From a checkpoint of a small sound classifier.
Training: soap at rate 0.0014, 13800 steps, batches of 256, held-out accuracy 100%.
Rows from block 4 of a small sound classifier, named by matrix and row number. Rows with one number belong to one channel. Each number is 500 + 40 x the weight over its row's rms, rounded and kept within 0 to 999. All counts start at 0. Numbers have three digits each. After the name is the row's rms in percent of the matrix's.
After each channel's rows are labels from the 100 clips, of 14848, where the channel reaches its highest value: "loudest" is the band of the loudest frequency at the time of the peak; "strongest on" is what is common among them. Only what is clearly more common there than usual is listed. The data: synthesized solo parts of chorales (CocoChorales). In brackets: how many of the 100, against the usual share in percent.
# convs0: first width-9 conv (model.blocks.4.convs.0.weight, 112x112x9, each kernel summed), inputs 0-111
# convs1: second width-9 conv (model.blocks.4.convs.1.weight, 112x112x9, transposed, each kernel summed), outputs 0-111

convs0.39 089:496538617545551520540548480508574570562526476527490482489476536447463541554503469543531449555466510528494521519488497463497511461471496468488472536523489447559502519494452426482437444488555474516469466497456462471440431530426515430417444565437480473470500488484460444516509459547520524462520502479500495560486564493595516466538544508514
convs1.39 082:529469509500573501476397469493490441453444454500553506432396436533442476500472518465496446501499479512474558458445549475520498411472516529427524473522496551516499493499474529414469455540535542509485540497529501549485499499445530575452457437461536500542521488450493499465509515392498490464515451545569516451503494481476503446489534434497
loudest: 500 to 1000 Hz (52 vs 25)
strongest on: violin (86 vs 13.9)

convs0.7 095:481517469539491528477493538510507586495453533491530483531570520505498486485655542547518503483618539502477377541600537455508547494503491511555501521479475439506436495483449453536467503498489507466471462456464506445492493459571510455553506503475502524507524483434530502456564502532482414472471468515492437537493470479530501481522521518474
convs1.7 104:489531513523482480500545485501469540469538458509480520495606476446467403502596470539516455467515580525559453506476585502547537482520524559424483551472492548491478491507426467543433481519517489516499509518465519457538447459524478462500497410554488518474483487431472556511541525575439480493532514462520487447473521416488510490551426462474
loudest: 250 to 500 Hz (70 vs 44.8)
strongest on: saxophone (73 vs 1.6); cello (27 vs 9.9)

convs0.67 110:515479534486412472446488472512503487451488590502528567467454551511465577479575491566534521487426544486457436530507488523537494523514484452466522523550529517463536502523541477501457546495422557458502513497471503469520479496504483540472526507453507443476442516491496480464467535454428441419474497564520565504470540519639543557489508462541
convs1.67 115:451425468539473504537525520537499467552480498513525605584536529536505464488563444502559496553494561446576530542507521461538548481486501571536507467550502504523513477533496475470455460524514514548477500525517455501485490433498475483502507521566429481504511499499524590537535508561418569547519479475503485540551521503448459480481499644510
loudest: 500 to 1000 Hz (57 vs 25)
strongest on: flute (46 vs 8.3); trombone (28 vs 7.1)

convs0.35 082:529491539491479519497470476518552484533541523529499519457466496516463512550497445502475473504514510452449497478558483484506548371469472420526516540487508469471456525521564438456512508517597548438496521559498599484494503547528492442518500583489429460499523536469442499548526469479406543483514441429531519525576412460513457509516496501473
convs1.35 080:465563474547537629502515442450463544501442494501570500473473557580540569529481504502493550415527545511477593563524446450492531414574543493475527498512475486493523519536459580560551507506520559477518503494481499454487518489524474512511492523475566502496496557543533519479529497443562458489499472434552454463486471545530533503486502471470
loudest: 1000 to 2000 Hz (84 vs 13)
strongest on: oboe (100 vs 8); note C5 (36 vs 10.3); note C#5 (32 vs 9.9); note B4 (28 vs 9.4)

convs0.98 096:473477578468543451508498595490467595518424529456512500490549454488488452509555447537504555490504534455492446529535493474461530467562523530420509477525458530491501458532467616534492548516469484489439490474480474493496496533535496493524493502566479422504513407534559494524458576541486474490496459438447523527497482472426468482577478491551
convs1.98 119:490478510509500462512432460552527511506510481425437566522523509464480474522509508499514532473533503526568479515425509509452512474566494510550485494538520515532456447537456534543494593458499409449515477525444510487561504541485442464504536434502486435502637551462497450551497522525465412445469452447514532547517442499535521505443457504544
loudest: 250 to 500 Hz (70 vs 44.8)
strongest on: horn (75 vs 6.7); note G#4 (34 vs 9.1); note A4 (28 vs 9.1); saxophone (25 vs 1.6)

convs0.93 085:496504420553540530461483494461496519497536502446494486498454428473450434514548405545434434550614542512449510500483541504503518487538536398525547480490442486442474517475469484494535516497410523429459483502489519455488505518479530533516487514524529525519591499512527521481468463541512365501477516477465474522464494530479519439450485489457
convs1.93 109:523504448478480492568545496556491472527595498507492499479461538465566468507570499447486416500604459506474541474526521493536532476556532462480462498495514533500470559501611498585504511442516557470506490494474485529485518498467542504532510526509529522502446419515502541546560490514549474503485570495545472430531507457460481630552472530532
loudest: 1000 to 2000 Hz (37 vs 13)
strongest on: oboe (84 vs 8); note C5 (32 vs 10.3); note B4 (31 vs 9.4); note C#5 (29 vs 9.9)

convs0.17 085:444491531524368496537417527471471485481514518476515576468524496531555531482464504488551627502478524511455491525466468501565494472561421549537515469479551507467502498468535463593528539475537504505492504468452526481564530548559475628516566545511528484506478533505479519492508490448532469497492468467453585481457495506454494490501501527480
convs1.17 087:518472514516565512501566565487500510407505479497485411513522497521480528456523495468524493502488393488515520545523547450523482492506533505554531572570525481441500526550443525446504524479492549558446492529549506472456481447496505533489464499405453563500497544600499498479482519570547550465503543442488530553530548540470555494489480574422
loudest: 250 to 500 Hz (83 vs 44.8)
strongest on: clarinet (85 vs 8.8); note D4 (30 vs 12.7)

convs0.53 107:482506517521482452482502563463479550453492436488538517513376446522505520460579544582462508459527549504483475458536491543489563528545478453523484498453551518529515515534452543507456560513519508508523419498472437556470549469520431496522458481530477496500492474477513504494523558549420581541452467452495543441448451496610503494527503491457
convs1.53 104:480431513490543560425498470531534533464519506338490482467473502535505486498501445497520535474498476443487495468501474490469564525434482465508502532470458464511546459478411481427501504422497465537514496523421539475554578525563537446529495497515586481502536529491420487474486514512472495488576559521537486547485462517462511428545474494479
loudest: 500 to 1000 Hz (68 vs 25)
strongest on: trombone (99 vs 7.1); note D4 (45 vs 12.7); note E4 (36 vs 8.6); note D#4 (29 vs 11.1)

convs0.69 093:510510567513423500518532488575509486449488450494528492464465501536495567498503492550504483493456549503482441538519493511527453481532474550567462527445402490466455448594517412462539463523542533477481479482508495477553560546454526604535492472516518447515514545477466564511527550486507418496445500561527494491537480506468449522466537445406
convs1.69 091:514404520492466446503511496481499495471530503532479551596528523543525515495478516542553516480469505453469484434486518488506528529488519455473501528483471434573575565533497486466522429526556469566549529404539500497503424510513558506499497463461467583505524520559444487578496553487478478481506443453454535441539468544546445495493455587448
loudest: 250 to 500 Hz (73 vs 44.8)
strongest on: viola (66 vs 8.6); note D4 (39 vs 12.7); note D#4 (27 vs 11.1); note E4 (25 vs 8.6)

convs0.57 097:469432540483489511475549518454490480445477487538532535478486504507477467513536471486516514454390507478504461560557482629501493408577517481490515477489565505516528492583498494501518471516459514446477479487518460458524509484520505583514548482514572516499535527489498573528476540429427438460446489534526499526514514564554577462438483477571
convs1.57 087:496423512555431503513446520464468522474505505484463525500473534480465434493568441525483509513442593468536505385484540424500521511465514496536518456497463507472581536561464434539490466536509438494483499532506418484481472450486463483541460530531473542518518509496508506553445433515569531518594468509500546524555517530552468575542510557520
loudest: 250 to 500 Hz (73 vs 44.8)
strongest on: saxophone (75 vs 1.6); note A#4 (28 vs 10.7)

convs0.106 081:544487487489495541490414581591592510416497515525493541515498488458487486535489490469584561587587461462465502507556452472557543546529504475484497491473537554545438459452530475538542449529466485466437475560499556501489514538500508477535442552436517463503461555496489476437497532492474436486474497463488466552440509494568480511525483531497
convs1.106 102:548531538486489604533482498516475540519541497581475558518510514516490521450519466561516434473496542440526537546481497462543579434470558495629462482529544499499535520546490517518432477463459483483416547447512570604442514505502471482459470500544503477480491419538529499497462449518475522499477465465475499492461512465503543520511413514519
loudest: 500 to 1000 Hz (51 vs 25)
strongest on: trumpet (36 vs 8.5); oboe (35 vs 8); note C5 (29 vs 10.3)

convs0.65 103:556500443515415459476546580571465572569506514466509537502404570529451545491457482493515486493503444509463379473449488510538535507513422505560455534520500563531546507470498489511525484489536474513527505507483463409593502492548541518466509485487526479471498499446506505469509570510381494448481512520529495469509556522464509495505453502505
convs1.65 105:516450423512466557560527572598503480501541481511559479538512467442518512547496527504493486533413498513509499457481513450508490461430449460473567466472435513514506492459519527456505590475533591558478521472533574463514459437524569534542453560479481559445545547556541449542445553559520529535517515490487496538517458505505494478507517491478
loudest: 500 to 1000 Hz (70 vs 25)
strongest on: flute (84 vs 8.3); note D#5 (35 vs 8.9); note F5 (34 vs 8.2); note E5 (27 vs 7.7)

convs0.88 090:498579486561475474506490490556485536487500405449537530532560491533532463493556493468440511492545498446445577492478495543469510530507537505490443459517421431440465503547532524506479471501393461473445493487514493453532446552448502549484525520512504544538457561578522513450529558502513466431495543484573461495439450476531482506535489547568
convs1.88 086:484478454553395538543502460520516526496488515461531474440493511560547507464427499386469558467456429548561483504491479484495472434572534500550527474474566533421541567473486477487476543447498477465525465501611533514504520470431575537507459509496493514451517524461512489533496511509548566524522464521513540546472504532497507508444501490578
loudest: 250 to 500 Hz (73 vs 44.8)
strongest on: clarinet (62 vs 8.8); saxophone (38 vs 1.6); note A#4 (31 vs 10.7); note G#4 (28 vs 9.1)

convs0.97 099:504499452513536464468519465537509457555476468513541528551445513459530564524593488532505512517468553517452447537433474478523536521467449481506531522424535492521523482454523418568506512455462470486511524514454556482554553539463498520456546495503468428510515534492556477462571501554512467459498558536533603384507448447544433489511517496470
convs1.97 099:535520501540565537495508467461525500569480506495579465499509421471508506551536535465484494480513543595421540501535521563539561505447540476488599502496537472526529440458537482449493521537541453515515545485573569557587517537490504504542475533487549578440556531491501495440520545483462548525501522487432517427535474445528514501457506536519
loudest: 250 to 500 Hz (73 vs 44.8)
strongest on: viola (56 vs 8.6); bassoon (39 vs 8.1)

convs0.110 096:504506466501465438517542549464448518518432497482490560481573539501486456507488470513552551558573433518468496551492526507457508490532490487569469520386487477513511501637479547518493471519480453446525527496472492454599523528505452524454481534454516517517480525480567509473467518579483499461481593478462561529517444498468505468448465470552
convs1.110 105:476483504465495496527460539445516526500486472443491539570526542565518522559419461428476508504588530527480555530481524532505520534466501525578602545467481488522453489562480519528440524484529511471478502497620505450489465491468415481470524378506443487487535494436500466434463502528477475413471484495506466492550488490462465523534540494493
loudest: 500 to 1000 Hz (84 vs 25)
strongest on: clarinet (87 vs 8.8); note F#5 (46 vs 7); note F5 (46 vs 8.2); note E5 (34 vs 7.7)

convs0.87 101:469490496460513456495512517470559525502430497475535510472502541519489524594546462502531505551570522513554522541475464547572557421485475526498456529486478497504514524572506469443554496506558475534411468472518570503543492548523516515484525501496571482534472525522368493525486517478565603499461518441495443463480485499608506467514506463463
convs1.87 102:471530530529483520455521483494470500501473496417525452427489519581514419444458479439485465514441535471467453501552495519481477471522480598518448424545411510533458630547497512490482580502503515526483564465459463484526518504462459492503480487492450531472540497448426443475500514501451516485539578555504511477525519494452511505569511507437
loudest: 1000 to 2000 Hz (56 vs 13)
strongest on: oboe (94 vs 8); note C5 (43 vs 10.3); note A#4 (29 vs 10.7); note C#5 (28 vs 9.9)

convs0.107 095:502475513487466542487519531494533487510460551481480620490402568546527481465508489420566542518488476486441466497466490504541490454528486619522528446486474500465505469447515433486458508561562465517488508517476485496545459494548546447485455575483514473479478437558535466455540524486448437496488553500487497522545495493620538460518463536516
convs1.107 096:519492441538516513479586477532473444463523453485499488512442457439525483427459439482511433582464496548508580541450479484560515509439507434557490492467523497531557476491488526455468529441464543509440549442576570488508475485504548464448470526504436473449532479485477544533555499615577524538478512507502484468491524492479550523460521475490
loudest: 500 to 1000 Hz (50 vs 25)
strongest on: trumpet (76 vs 8.5); note G5 (25 vs 6.3); note F5 (25 vs 8.2)

convs0.52 095:421524474517493468527511518507505502517444535460484462495466521534479489463467531537563469479581487521458548473527540475523469516479484533524430483464480525552527504501532500596556529516512492522451475542520554474592513515521483482578489543440525415525461424521529524470493454478435464505403597544461417478580488426482531520501511538487
convs1.52 092:456527518492514499505462487494645501500515514474473430440492468497548480511492519509516477494466517482445466478529557520580594492553514497503536559456514504518495449501475511526470533486440525441471539481482476498422489549542488454462486580546598481609491549466495415552509533542484510493453450449499561496472529560535509517559488526484
loudest: 1000 to 2000 Hz (35 vs 13)
strongest on: violin (48 vs 13.9); note C5 (31 vs 10.3); note D5 (29 vs 8.2)

convs0.20 106:510520538548508562600552530419451480503457469505524491455443491459451570460524473441498531535482447543472462513503506567475536509530515474508512498425534494527464465512535429626556557479464510472510503541475532511480470512517491545472543446553453484583488517493490499525533518529446481515469479474451445507488558447459481457609469465512
convs1.20 105:444537545534547488481531495565475512580379532565538500481498488504502508470495508433450526467447552502466561476497386482476473496491467490515434501535460513476506534474479517510486551475487563508443532532559490530494451526578531525557421551536543470528589572512498498503482536526483513481533519471502494529447468477434529541532456564432
loudest: 250 to 500 Hz (74 vs 44.8)
strongest on: horn (41 vs 6.7); bassoon (33 vs 8.1); note A#4 (30 vs 10.7)

convs0.44 094:497542458519479450471465528618489534530511496456506429542426505479508439497459523465447418536538521380509434476451502459495575509535448484428496434511525538446475464474524557542536488466559547553475536495503566551581467508510549489438492530442532471483529577527498494493500503441474492490509543486518501448547511483477526504485498515491
convs1.44 088:499499480512542475530495519560519444471592465601454462501505468497508491489475529408493529546495449557593491514507523551541428567495521506480558519546538465467536526503463510449525502504483525494570489521513559486493584483525523451477502492556499505454485439439470476501432555579601509484445540508512473524509527516473485557508566435543
loudest: 250 to 500 Hz (74 vs 44.8)
strongest on: cello (73 vs 9.9); note A#3 (47 vs 10.2); note B3 (36 vs 9.5); note C4 (36 vs 11)

convs0.15 093:434541492497528488508544409451478516505533476541514450499481518542446597481506478546445538625501482510519570527530487521471536549450398509472475468504493455493471520416523530558441459536475540552545435543538515461488501451462527495487460525549468520554507564457522522532479456574456434502473524459456529541514465507485488492495521551531
convs1.15 089:503602540548505510538514502484631522526519525540502435470489531451479536555507490449503465549522501589529472581521550528554478493520534605480568510488493596483501489550470435497506513501509488473461492505480488574529434550498515529537460516525505550521462496536490539458494492468494556469518525467465513489464442462453418444542443480517
loudest: 1000 to 2000 Hz (44 vs 13)
strongest on: trumpet (35 vs 8.5)

convs0.19 089:537517518500505440471462477488412501538545469483514552502588409606452491495589552425472547470511486533474438508456517528557538541473558524434418518488458499536437486545473515516447484497478494476513493482539508475543508544571575454536528472454504510509446534512480552511481516468505460557471485524454554499502460425480463465483445494529
convs1.19 121:552500452621509453515448524459452557471565516473519537516576500460485516460505509466599526509490481460478431488494438476517490544611512497462485500428417534466484492431494484515476529462514485453488511447566489467485403456513465465441517483526442543503483478519539508475495496510483521488569539528506492503600541502474455519474522449520
loudest: 250 to 500 Hz (96 vs 44.8)
strongest on: clarinet (57 vs 8.8); note G#4 (33 vs 9.1); note A#4 (27 vs 10.7)

convs0.18 088:542519477517517487432554530477484528473526461476556524477491565591472459492525430538411509502479487548461531515453496575521510469526555536475455531436496516475511463622500499552456539461510446488527562518529513523521540474492424561550540525499540505563509442479496535503506495489475455494448483413456553452561485490543427458485530444517
convs1.18 087:533525547535509494440510518565494528492542486498508504466474568545465436527518401507513494510484613553461541569538493504490548507533549433573484499452509523534594551591549538560492509526501445556490518492460496568515447503524505533597556555499538505544495495522476529458510440511496476478486558493528524445507495550512427497448486505510
loudest: 250 to 500 Hz (82 vs 44.8)
strongest on: saxophone (88 vs 1.6); note G#4 (27 vs 9.1)

convs0.46 125:449486467492491494464444444468473479449456496532552440493455489555518473468609498576472512395449516544522412428532473553428640523538472492478483474505488488491552515562475453416496477488470526500458440488502473538468533447552513518561477496488524502499522451529529509515549553546503485493475536509541486511510499456527547524459517519503
convs1.46 107:479504472505470496508519545479468512535507512414484415545539449494505523461525523529532490431529535479418479495494532518544553575455471536496449584525470500455539448580490471453440466511520428504530530442430533470512581467530511466466496465543598485454550570523564484502498492547478482529498486492562475485534564531468509531437517566534
loudest: 250 to 500 Hz (74 vs 44.8)
strongest on: trombone (56 vs 7.1)

convs0.68 092:523476514526516532481516511573588549481462448540476538560416497558458497479533443559498508501529488507414478527466424506476503518554454512511554534493461488454449427517542526492505571545574511471527482521496503432544468450495491514455538451528454464550560449476533544527521470582456446454459481499422449524481498550482530569517488469472
convs1.68 102:509481554402519471476483475457492537521384476423486507489454462500503477514508459415436490539516488486476490505452467519464462453559557449523513479530507488516421529480519506495495540544493496516546482456454584488582518507535479495595510519527477554508522603444555585515542567512461485485545497544519459469486464442532521502508495529561
loudest: 250 to 500 Hz (77 vs 44.8)
strongest on: horn (80 vs 6.7); note A#4 (43 vs 10.7); note A4 (29 vs 9.1); note B4 (26 vs 9.4)

convs0.72 086:507472454468510415423513402547468484502468517536485454512493543453480609454542501482460545480500461482482451481472520511512546504453478523582490461484491540558513529529529517563544468515504565512582549577498556471508443500583472526559526474506499501480498500515508483517546534472467404487491467523515512496472447433618453475482506511481
convs1.72 101:515457469501473518473485476569505504506479485515495476631519588503386493503515431475550508536450551424454469489505473503517611549532572470474596538514477472559520464557484498504526496515471546529484584503511513508504484500566473547495494489484529485434459554585567503505515491543496547490463487513525551517461499481549508537521477496446
loudest: 500 to 1000 Hz (68 vs 25)
strongest on: flute (68 vs 8.3)

convs0.66 108:469440551514477557530441525488531505472505619539495572450536445519534479568501472571494497535414515536507429501499515531477438479558458469491489522484522518538490482555544521463461514529605504498526474507568473521530490507422525511461525460531541481519534454548503525495446448555540504516448417534453482495475559507393522515483491475486
convs1.66 095:555564526488477512452533478513513508525450444448468585534518477509468470511470457519510523509462517494579483422499503463458473536512577547466508533566438503468570521533538473502521545526604497517566427551486539530455527535483441501500514462483449561496509453361475493532447510477489529459538543478456484464457542467549500480481454509535
loudest: 500 to 1000 Hz (50 vs 25)
strongest on: horn (33 vs 6.7)

convs0.104 090:512510453510538475481554470485446450496507513464481467527439502529490499504552415446567547526529498533416514418495512500531537521491539552575543511505499486522586531490504510451461577528477495492500484467543547480489523412578585467548506571469417492503463452447479549536507487459482491474438552457513498552520465503538522531424561503548
convs1.104 098:467500503486508531502466517531586477515522503443496622491456483500503507456501448463541423571528486503543477505513523484514559563474480560556520517475484548511529483495528545543496522509529574517426583564462491457518453462427457541507492548507412510497585480499571456528579482499475434507547451512524542507473525508580501476530536452511
loudest: 500 to 1000 Hz (73 vs 25)
strongest on: trombone (100 vs 7.1); note D4 (51 vs 12.7); note D#4 (41 vs 11.1); note C#4 (41 vs 11.9)

convs0.41 085:516547501487541486484482439542528545442468439473410513559432456524495509453519517473476480443483474478538551462502455451499546454512539469536543449508462476495505513514514593473445572458504479530516485568530550472464525555508472533514534528484438450480459462544516553562528469492463592525501455424604448498505440541489450520479465494454
convs1.41 106:482485510534458540466479480501528459510489540469464413523453467541507469475524521538506445503462487468554479441458449458507525537578506488484561527542477503551476447527511540498498511508568414502497527527524542497517546511544496521475566467478567493475482557515493460478509502503452460476487461498420564586451497578507461519477548617626
loudest: 250 to 500 Hz (73 vs 44.8)
strongest on: cello (91 vs 9.9)

convs0.61 101:422465502448498479517551514527517556437501564511453579434498518518523485510535491575508571512550554475477442523460505454520522528470514398480477508577438486489455484530563520485496529517560457505472442549487453483581539542501501493476494505497503465510536484573449509518494374482491433453481542460546432507486470491536521502452470561500
convs1.61 094:493439492511556464478578533515477545488553520457476565451499562477484498514535475476521485486467576497561526462576522591504490430567490544520524467516523457450458547476446472456546554528530419458529538516486461489451444517465471552570459487428489498560487506493547536620493459487500458518554452512457489518541504520526474519457520460513
loudest: 500 to 1000 Hz (50 vs 25)
strongest on: violin (88 vs 13.9); note B4 (48 vs 9.4); note C#5 (40 vs 9.9); note A#4 (31 vs 10.7)

convs0.38 090:459517521528485515509437427466522542537520423608500525522447473577513614472510463506486466475505553528476491503570466524488483473479516463435521502564571537491553526516532587490479524495477483503490443520450551533460468503494467519432490547453447448450496533474515500563530474507509463457522481525465586568506461532530506447472446429496
convs1.38 103:529543533532534507450477488539590487543589549490511548545452438486475500536462444508535460405502528497486617474544472445472474435561480531440527470471493435542570553485485457457479494480516566432544444529497576431489578504494449540448489482491499502564495548463448531500529492497478489548496480514517503521536524487486503472458513465513
loudest: 1000 to 2000 Hz (36 vs 13)
strongest on: violin (59 vs 13.9); oboe (36 vs 8); note D5 (27 vs 8.2)

convs0.83 111:488513476452480590453476535541492580542475496485543447484545548563510492542495495507525543503537535455490532473521467517491460496506467464534521513513559530420521525545540398481513478524588436542525542494504561427474550512456470570438541481473567532477491495470429496453500554445467542536476516460611502546506485485432513470462462503505
convs1.83 102:522451532459540545482484488555451492527391494597481456456439485581470535555496489533533488463465534542469444441563490510497476551560489520484482468524464522421520584533522512512579513498509490499568581514486513562544487492493530456467511591490552522456443520417496461536493500505560546459484525471510504500482531564526546485489455501498
loudest: 1000 to 2000 Hz (41 vs 13)
strongest on: clarinet (47 vs 8.8); trumpet (26 vs 8.5)

convs0.64 106:523417527512481446436575492531481457446519515560477488510556506518514418489442456522492506473479529506520471463565508619517455507526511472434518467583582537517538480474468455452432500486478523536564485540491467489471518443501521549531525481499579517554503494447502587555430456523450450480442508540490503518516526486461504475428480474500
convs1.64 094:447555511451480549495434517468531490441471471460490609517504514450430444463498440529528432560450533510546456485536564483481458552518489520580482497517450551526581560517513461518501512474454426479436447445551516456515484503543484523534526566561455547561519544531542486498481469534463488508500499507452550506464411472492470526466499486482
loudest: 250 to 500 Hz (78 vs 44.8)
strongest on: saxophone (84 vs 1.6); note G#4 (27 vs 9.1); note A4 (25 vs 9.1)

convs0.32 120:459506503483466463514437554651472443525483499440525506525516576524456518458486487460517483457481554470466503473515451465450507503508526502543484504537500509446521539486476523503473435513521513491520491504486525478575524565511502405472468590506433474462509472511517455523443474479612474510533502528580548471521476493419541477401488475497
convs1.32 126:460508497503526528541475441550491533559461537423517506541480464531532534468464463461510488460444492463478452513463493546479497512553452490451462493477526500512514519516499525507514468549559535483510523535541580490480446434497485461467455528461487471387448461516488480532463530479614442512461506402501503444558486541447501539562516620545
loudest: 250 to 500 Hz (81 vs 44.8)
strongest on: viola (91 vs 8.6); note D4 (34 vs 12.7); note E4 (31 vs 8.6); note F#4 (29 vs 8.5)

convs0.91 087:529522507537510497519459501545422493478518503456524481512522503529424449573551520484421499508500545471498516485519468506452499533461487486494404502496475457555501533540521518417471454521491544499482618523495558529476496510436565447508513543573465523411507509502548497506504468542528442438492454470572538563566421555514531485449482446537
convs1.91 088:501489497472481457487457425497494474631514422526514429481503483555551459528508464450491535577590510498505444507491489526496532515534471437473430500489510568442513481477509497517530498501484508474552494526528421491461540536495497491535486565478571483486446528427468462447564581464402523499459470526518563444485524514517435502467496517531
loudest: 250 to 500 Hz (83 vs 44.8)
strongest on: clarinet (92 vs 8.8); note D4 (39 vs 12.7); note D#4 (37 vs 11.1); note F4 (30 vs 9.2)