A small sound classifier, trained from scratch.
Model: 4.1M parameters, log mel input, arch jasper, norm groupnorm, activation relu, depths [3, 6, 6].
Rows from block 11, named by matrix and row number. Rows with one number belong to one channel. Each number is 128 + 32 x the weight over its row's rms, rounded and kept within 0 to 255. All counts start at 0. Numbers have three digits each. After the name is the row's rms in percent of the matrix's.
# convs0: first width-9 conv (model.blocks.11.convs.0.weight, 144x144x9), inputs 132-143, a 9 kernel for each
# convs1: second width-9 conv (model.blocks.11.convs.1.weight, 144x144x9, transposed), outputs 132-143, a 9 kernel for each
convs0.24 090:137111190147130139169157115150110176185237109073108151105119087093150187171129126124119129159127124165098151119145128155134055109132134138103087112126152159110107108146154149113120119155137134114152176126091119124136118137130074103135137158133082150110108098122111111134096147131124144101061116148094111113156174183181184106
convs0.25 115:103090125155094028180174140118140162173079161102120129151103177048159120162110118115122139166121152110110158110156116107146186105168122101101142123102103126126113134066133131163113078146078120132159132133147135182091150049160158086096102146107096160111072071115125097084082144108139162134134130142101115203155137140159129103
convs0.26 091:069050126092129166177106112064108074142100095130116124157142153107101055145108143168122189143141104157109148100096153140073148110062141119115098073119130126131132123121149118107153119135118098114097111144129101110095121127117181078113093134124086169101105086125185121122171123092166137206166143139139210128134112094057115098
convs0.27 088:136111120103147091176115196073169165131131223126101139090163119160160171135076070086128105131114116111099125118091115129086139172138119077119140131127107145140134130096085129139126142154155124143148172116171078167113165180152118101122084136150119162194142088140134150133185155110142127095100098120141126173165132175209110166
convs0.28 082:119109125135080094142149161140171173106146165186158101193151102120045174125100111146136126088129110141147155171142133067109180166150125118135098109106142118115142118107089114128161148173154125125104107124126106116107166137112110095099091081105147122101128145158157137075058110175102090124103066126116116093150141066085186163
convs0.29 101:080159151065106121138083136104097104133166108092088139123143114148118109114147154215139133139135173156130106104157157114126118150136109170129141146172206107113102098165149182099160176147168100130162153098155086184110153129149147153192143129163148108153088159168114098148130165124113149116156132164135125114157070098149140149
convs0.30 098:103096175140114182136173172142145093182134135092125121121115097156077152159126103147118146142064151146108156139127111157109149181153144181140088108206190113115114095186159091102151155174107160128132150115158145113082171089152126108120077176122150132092118109147135128150127163092113220106107123163154099152111140109100118123
convs0.31 117:123102087104125144112112195214096147098187101097109080087125072163112122093198090106116115113175136133090140128088205088123148092191098121062105123121154129127098117165126128142147132107142161129141158119122141139164125113134048087181145075112160049127131060143110143064150175132106168142127196109107121088166084142198119097
convs0.32 084:143154168246186210185151118127123143183198160103124112129108149098134110107157131152147167165171161132145138134133155171105086149120096116105189184131148148151134118120118106173177131133127142125150195157151107089095134156174141125128115096073107108155094133103101128119054082081062140189146071143106113140166110104107109094
convs0.33 077:111131185140127152166169135160171159124153140178145161122128105084111101098166139173180178156126133161160167106205134154155173158160114149129111087191245157194159161088136138128120115112107166162184143149150146147092106167094051067102116087086137149119112181120210107156146155110103098085095153139116126083100124138111098072
convs0.34 097:119084121141138162118143086147153179159121158098088133109088094133145154123106102141125116104111137156068140091109105133099110140122097153188203218143110107151147151138092086126126093104112125113128144180127137103150111136107094121153145140133102115201098019100085115193102148171178103107144169130125158088083135103113128110
convs0.35 097:141139093072110124110090099153118111104138110147157124132120104175135138103157091132152120144115126117120102131065156094079202070094135167185143094144132096157184122128104100106121122190162128117122157138170095113137118120150148168145120165157102163108166158079214204116141125137122151086166068175116124115168065078217110139
convs0.36 091:161099168196138163114114085137149141117164171147110125126169183106145146121124114133136089100080098133103074138144193086115216165116134151165177167150189132134088118114141132070116144176157186124147135153145104135173116188047146122120148150146178147177188137142136205127130080098057076096157046166113065126120079128115091102
convs1.24 099:139145149183166143139110111153110059065048113129122147085125102106132137130119145081123156106160198148121141145121104127169144119126139106195200193231219139146078095092098105131124144149106107121151141124106121080138104102166110123119145135157144115111104136151160097130085089068095113126128154129177028034090135176180065041
convs1.25 119:156075204134152095168103162116108131140127092106075150158123094074095114096099133093176075150127089108198116110049124100096118122048120108131135155110094104175142134168151147098140131155122149139124126167112130130158106116114121154073123150117153175126187103169102166109119138100117081111192084170146111120130088169031125122
convs1.26 087:158127148169127097124100116151114153111144095161108099100108137125125093074110031175186142087116145134102094122147101130157115115094109173136051090086126142110159183097117133114132067093084128164125125120105123185136129115143137110083111097164134111116141161189132123113142171164070090088159121045119108148197168105105042093
convs1.27 087:127107068137106167134112118153133073094043121083104118127177121138087150168155108129064093133096086108143083154136137146100119105135126140115129255135157219177052130088125143145163105135099120094119098151151114157117102149078094133166122163132147175170143093157106100119126113120154152071114051080136199032045060165135180162
convs1.28 098:130090113102149113173148189097130158141109124090202175109109091084104131098128082112119168150117140118169144139140133071131153177151134084168162129156105152038128134116139120109143146112103118095085104099086086097094142083098118106124129116162151155138128134150097120106113132124050072110048179141142131148102121077136212208
convs1.29 089:122127104064119121089148141161134104081138130128111113107108121122114139094087156084088109107073177076112180204118130186175153192162094150140147120124124165092152093095117092133087129120124160141133160134145148133108138116157071160080171137187156170176165177191133107132075111182109120099139159063095088071108091104167105148
convs1.30 094:147117135135157172090167103159128101126127116146062159172103114130103097106115088138094139143134125127094158161067121063100105145102115137144188116117126092128097120100145118136100165049124146103111120142161140138099153124134143157072160127074145105129133150105150103168146117111137056150165079108127069116120097102079133138
convs1.31 119:116211041159078168128150129121111154086107169072136089074141119096104104123099128106139064171102119179118153090083113065143081100106111113158085114173083131150162123150144124138132146117177152123124144117146122151138144088148087166081138140110180135164163117087160131164115065218093124168093150063150093127085155125101123168
convs1.32 080:104130160178244208184149089141134163165139084142125167093126133132099166169154165162178159167227213137181206117113123184134160129178168171084148139080075101182124119114132140168098087095105091098044080079139128155145123142099085128120141103146121142122168152149115107107111129056064102123167118191115159161165113123119127174
convs1.33 073:133162171218170117145150149148149086091129152117144145159131101099065119082100125147122113160184132115131107165136113144089122139097141094152147143123128079139133182168123145104144135118124087116178120131118126091146150178129109145119128145082145138095124116095143153162113078096135182143137110139116107189194092177124075142
convs1.34 089:103146110113080092118120137121092114147121112134167114124195150113100123151133128135090107113129117145057117133098177130126141129136109137110123119119071112131159145138119161161179181140114121141147125126110108118128136099091118126119112102175104105098124128160124088146134123126155139127143161145102198207181135114164125157
convs1.35 107:097161107132144131193182163135176151079190123162126129118107142116115116127128166150102116099132179037176165073111188103139197135192109128190218131114173100088075126139168145169130093139130131115124119117117105165121150101107136108138098126135136159082165174151135129148048099124137119111099140125088107052159146113190084165
convs1.36 087:181107104121111117116158131162167121054068168125107135141104163123161092134094129142124138122094127147146096158106138110157178107078175110148107171134097126087169120120114158145152210116110156132202134155128117137148142142124122173150133106119146101100116125132098130115089121104113111165099113079160075117062091162154101154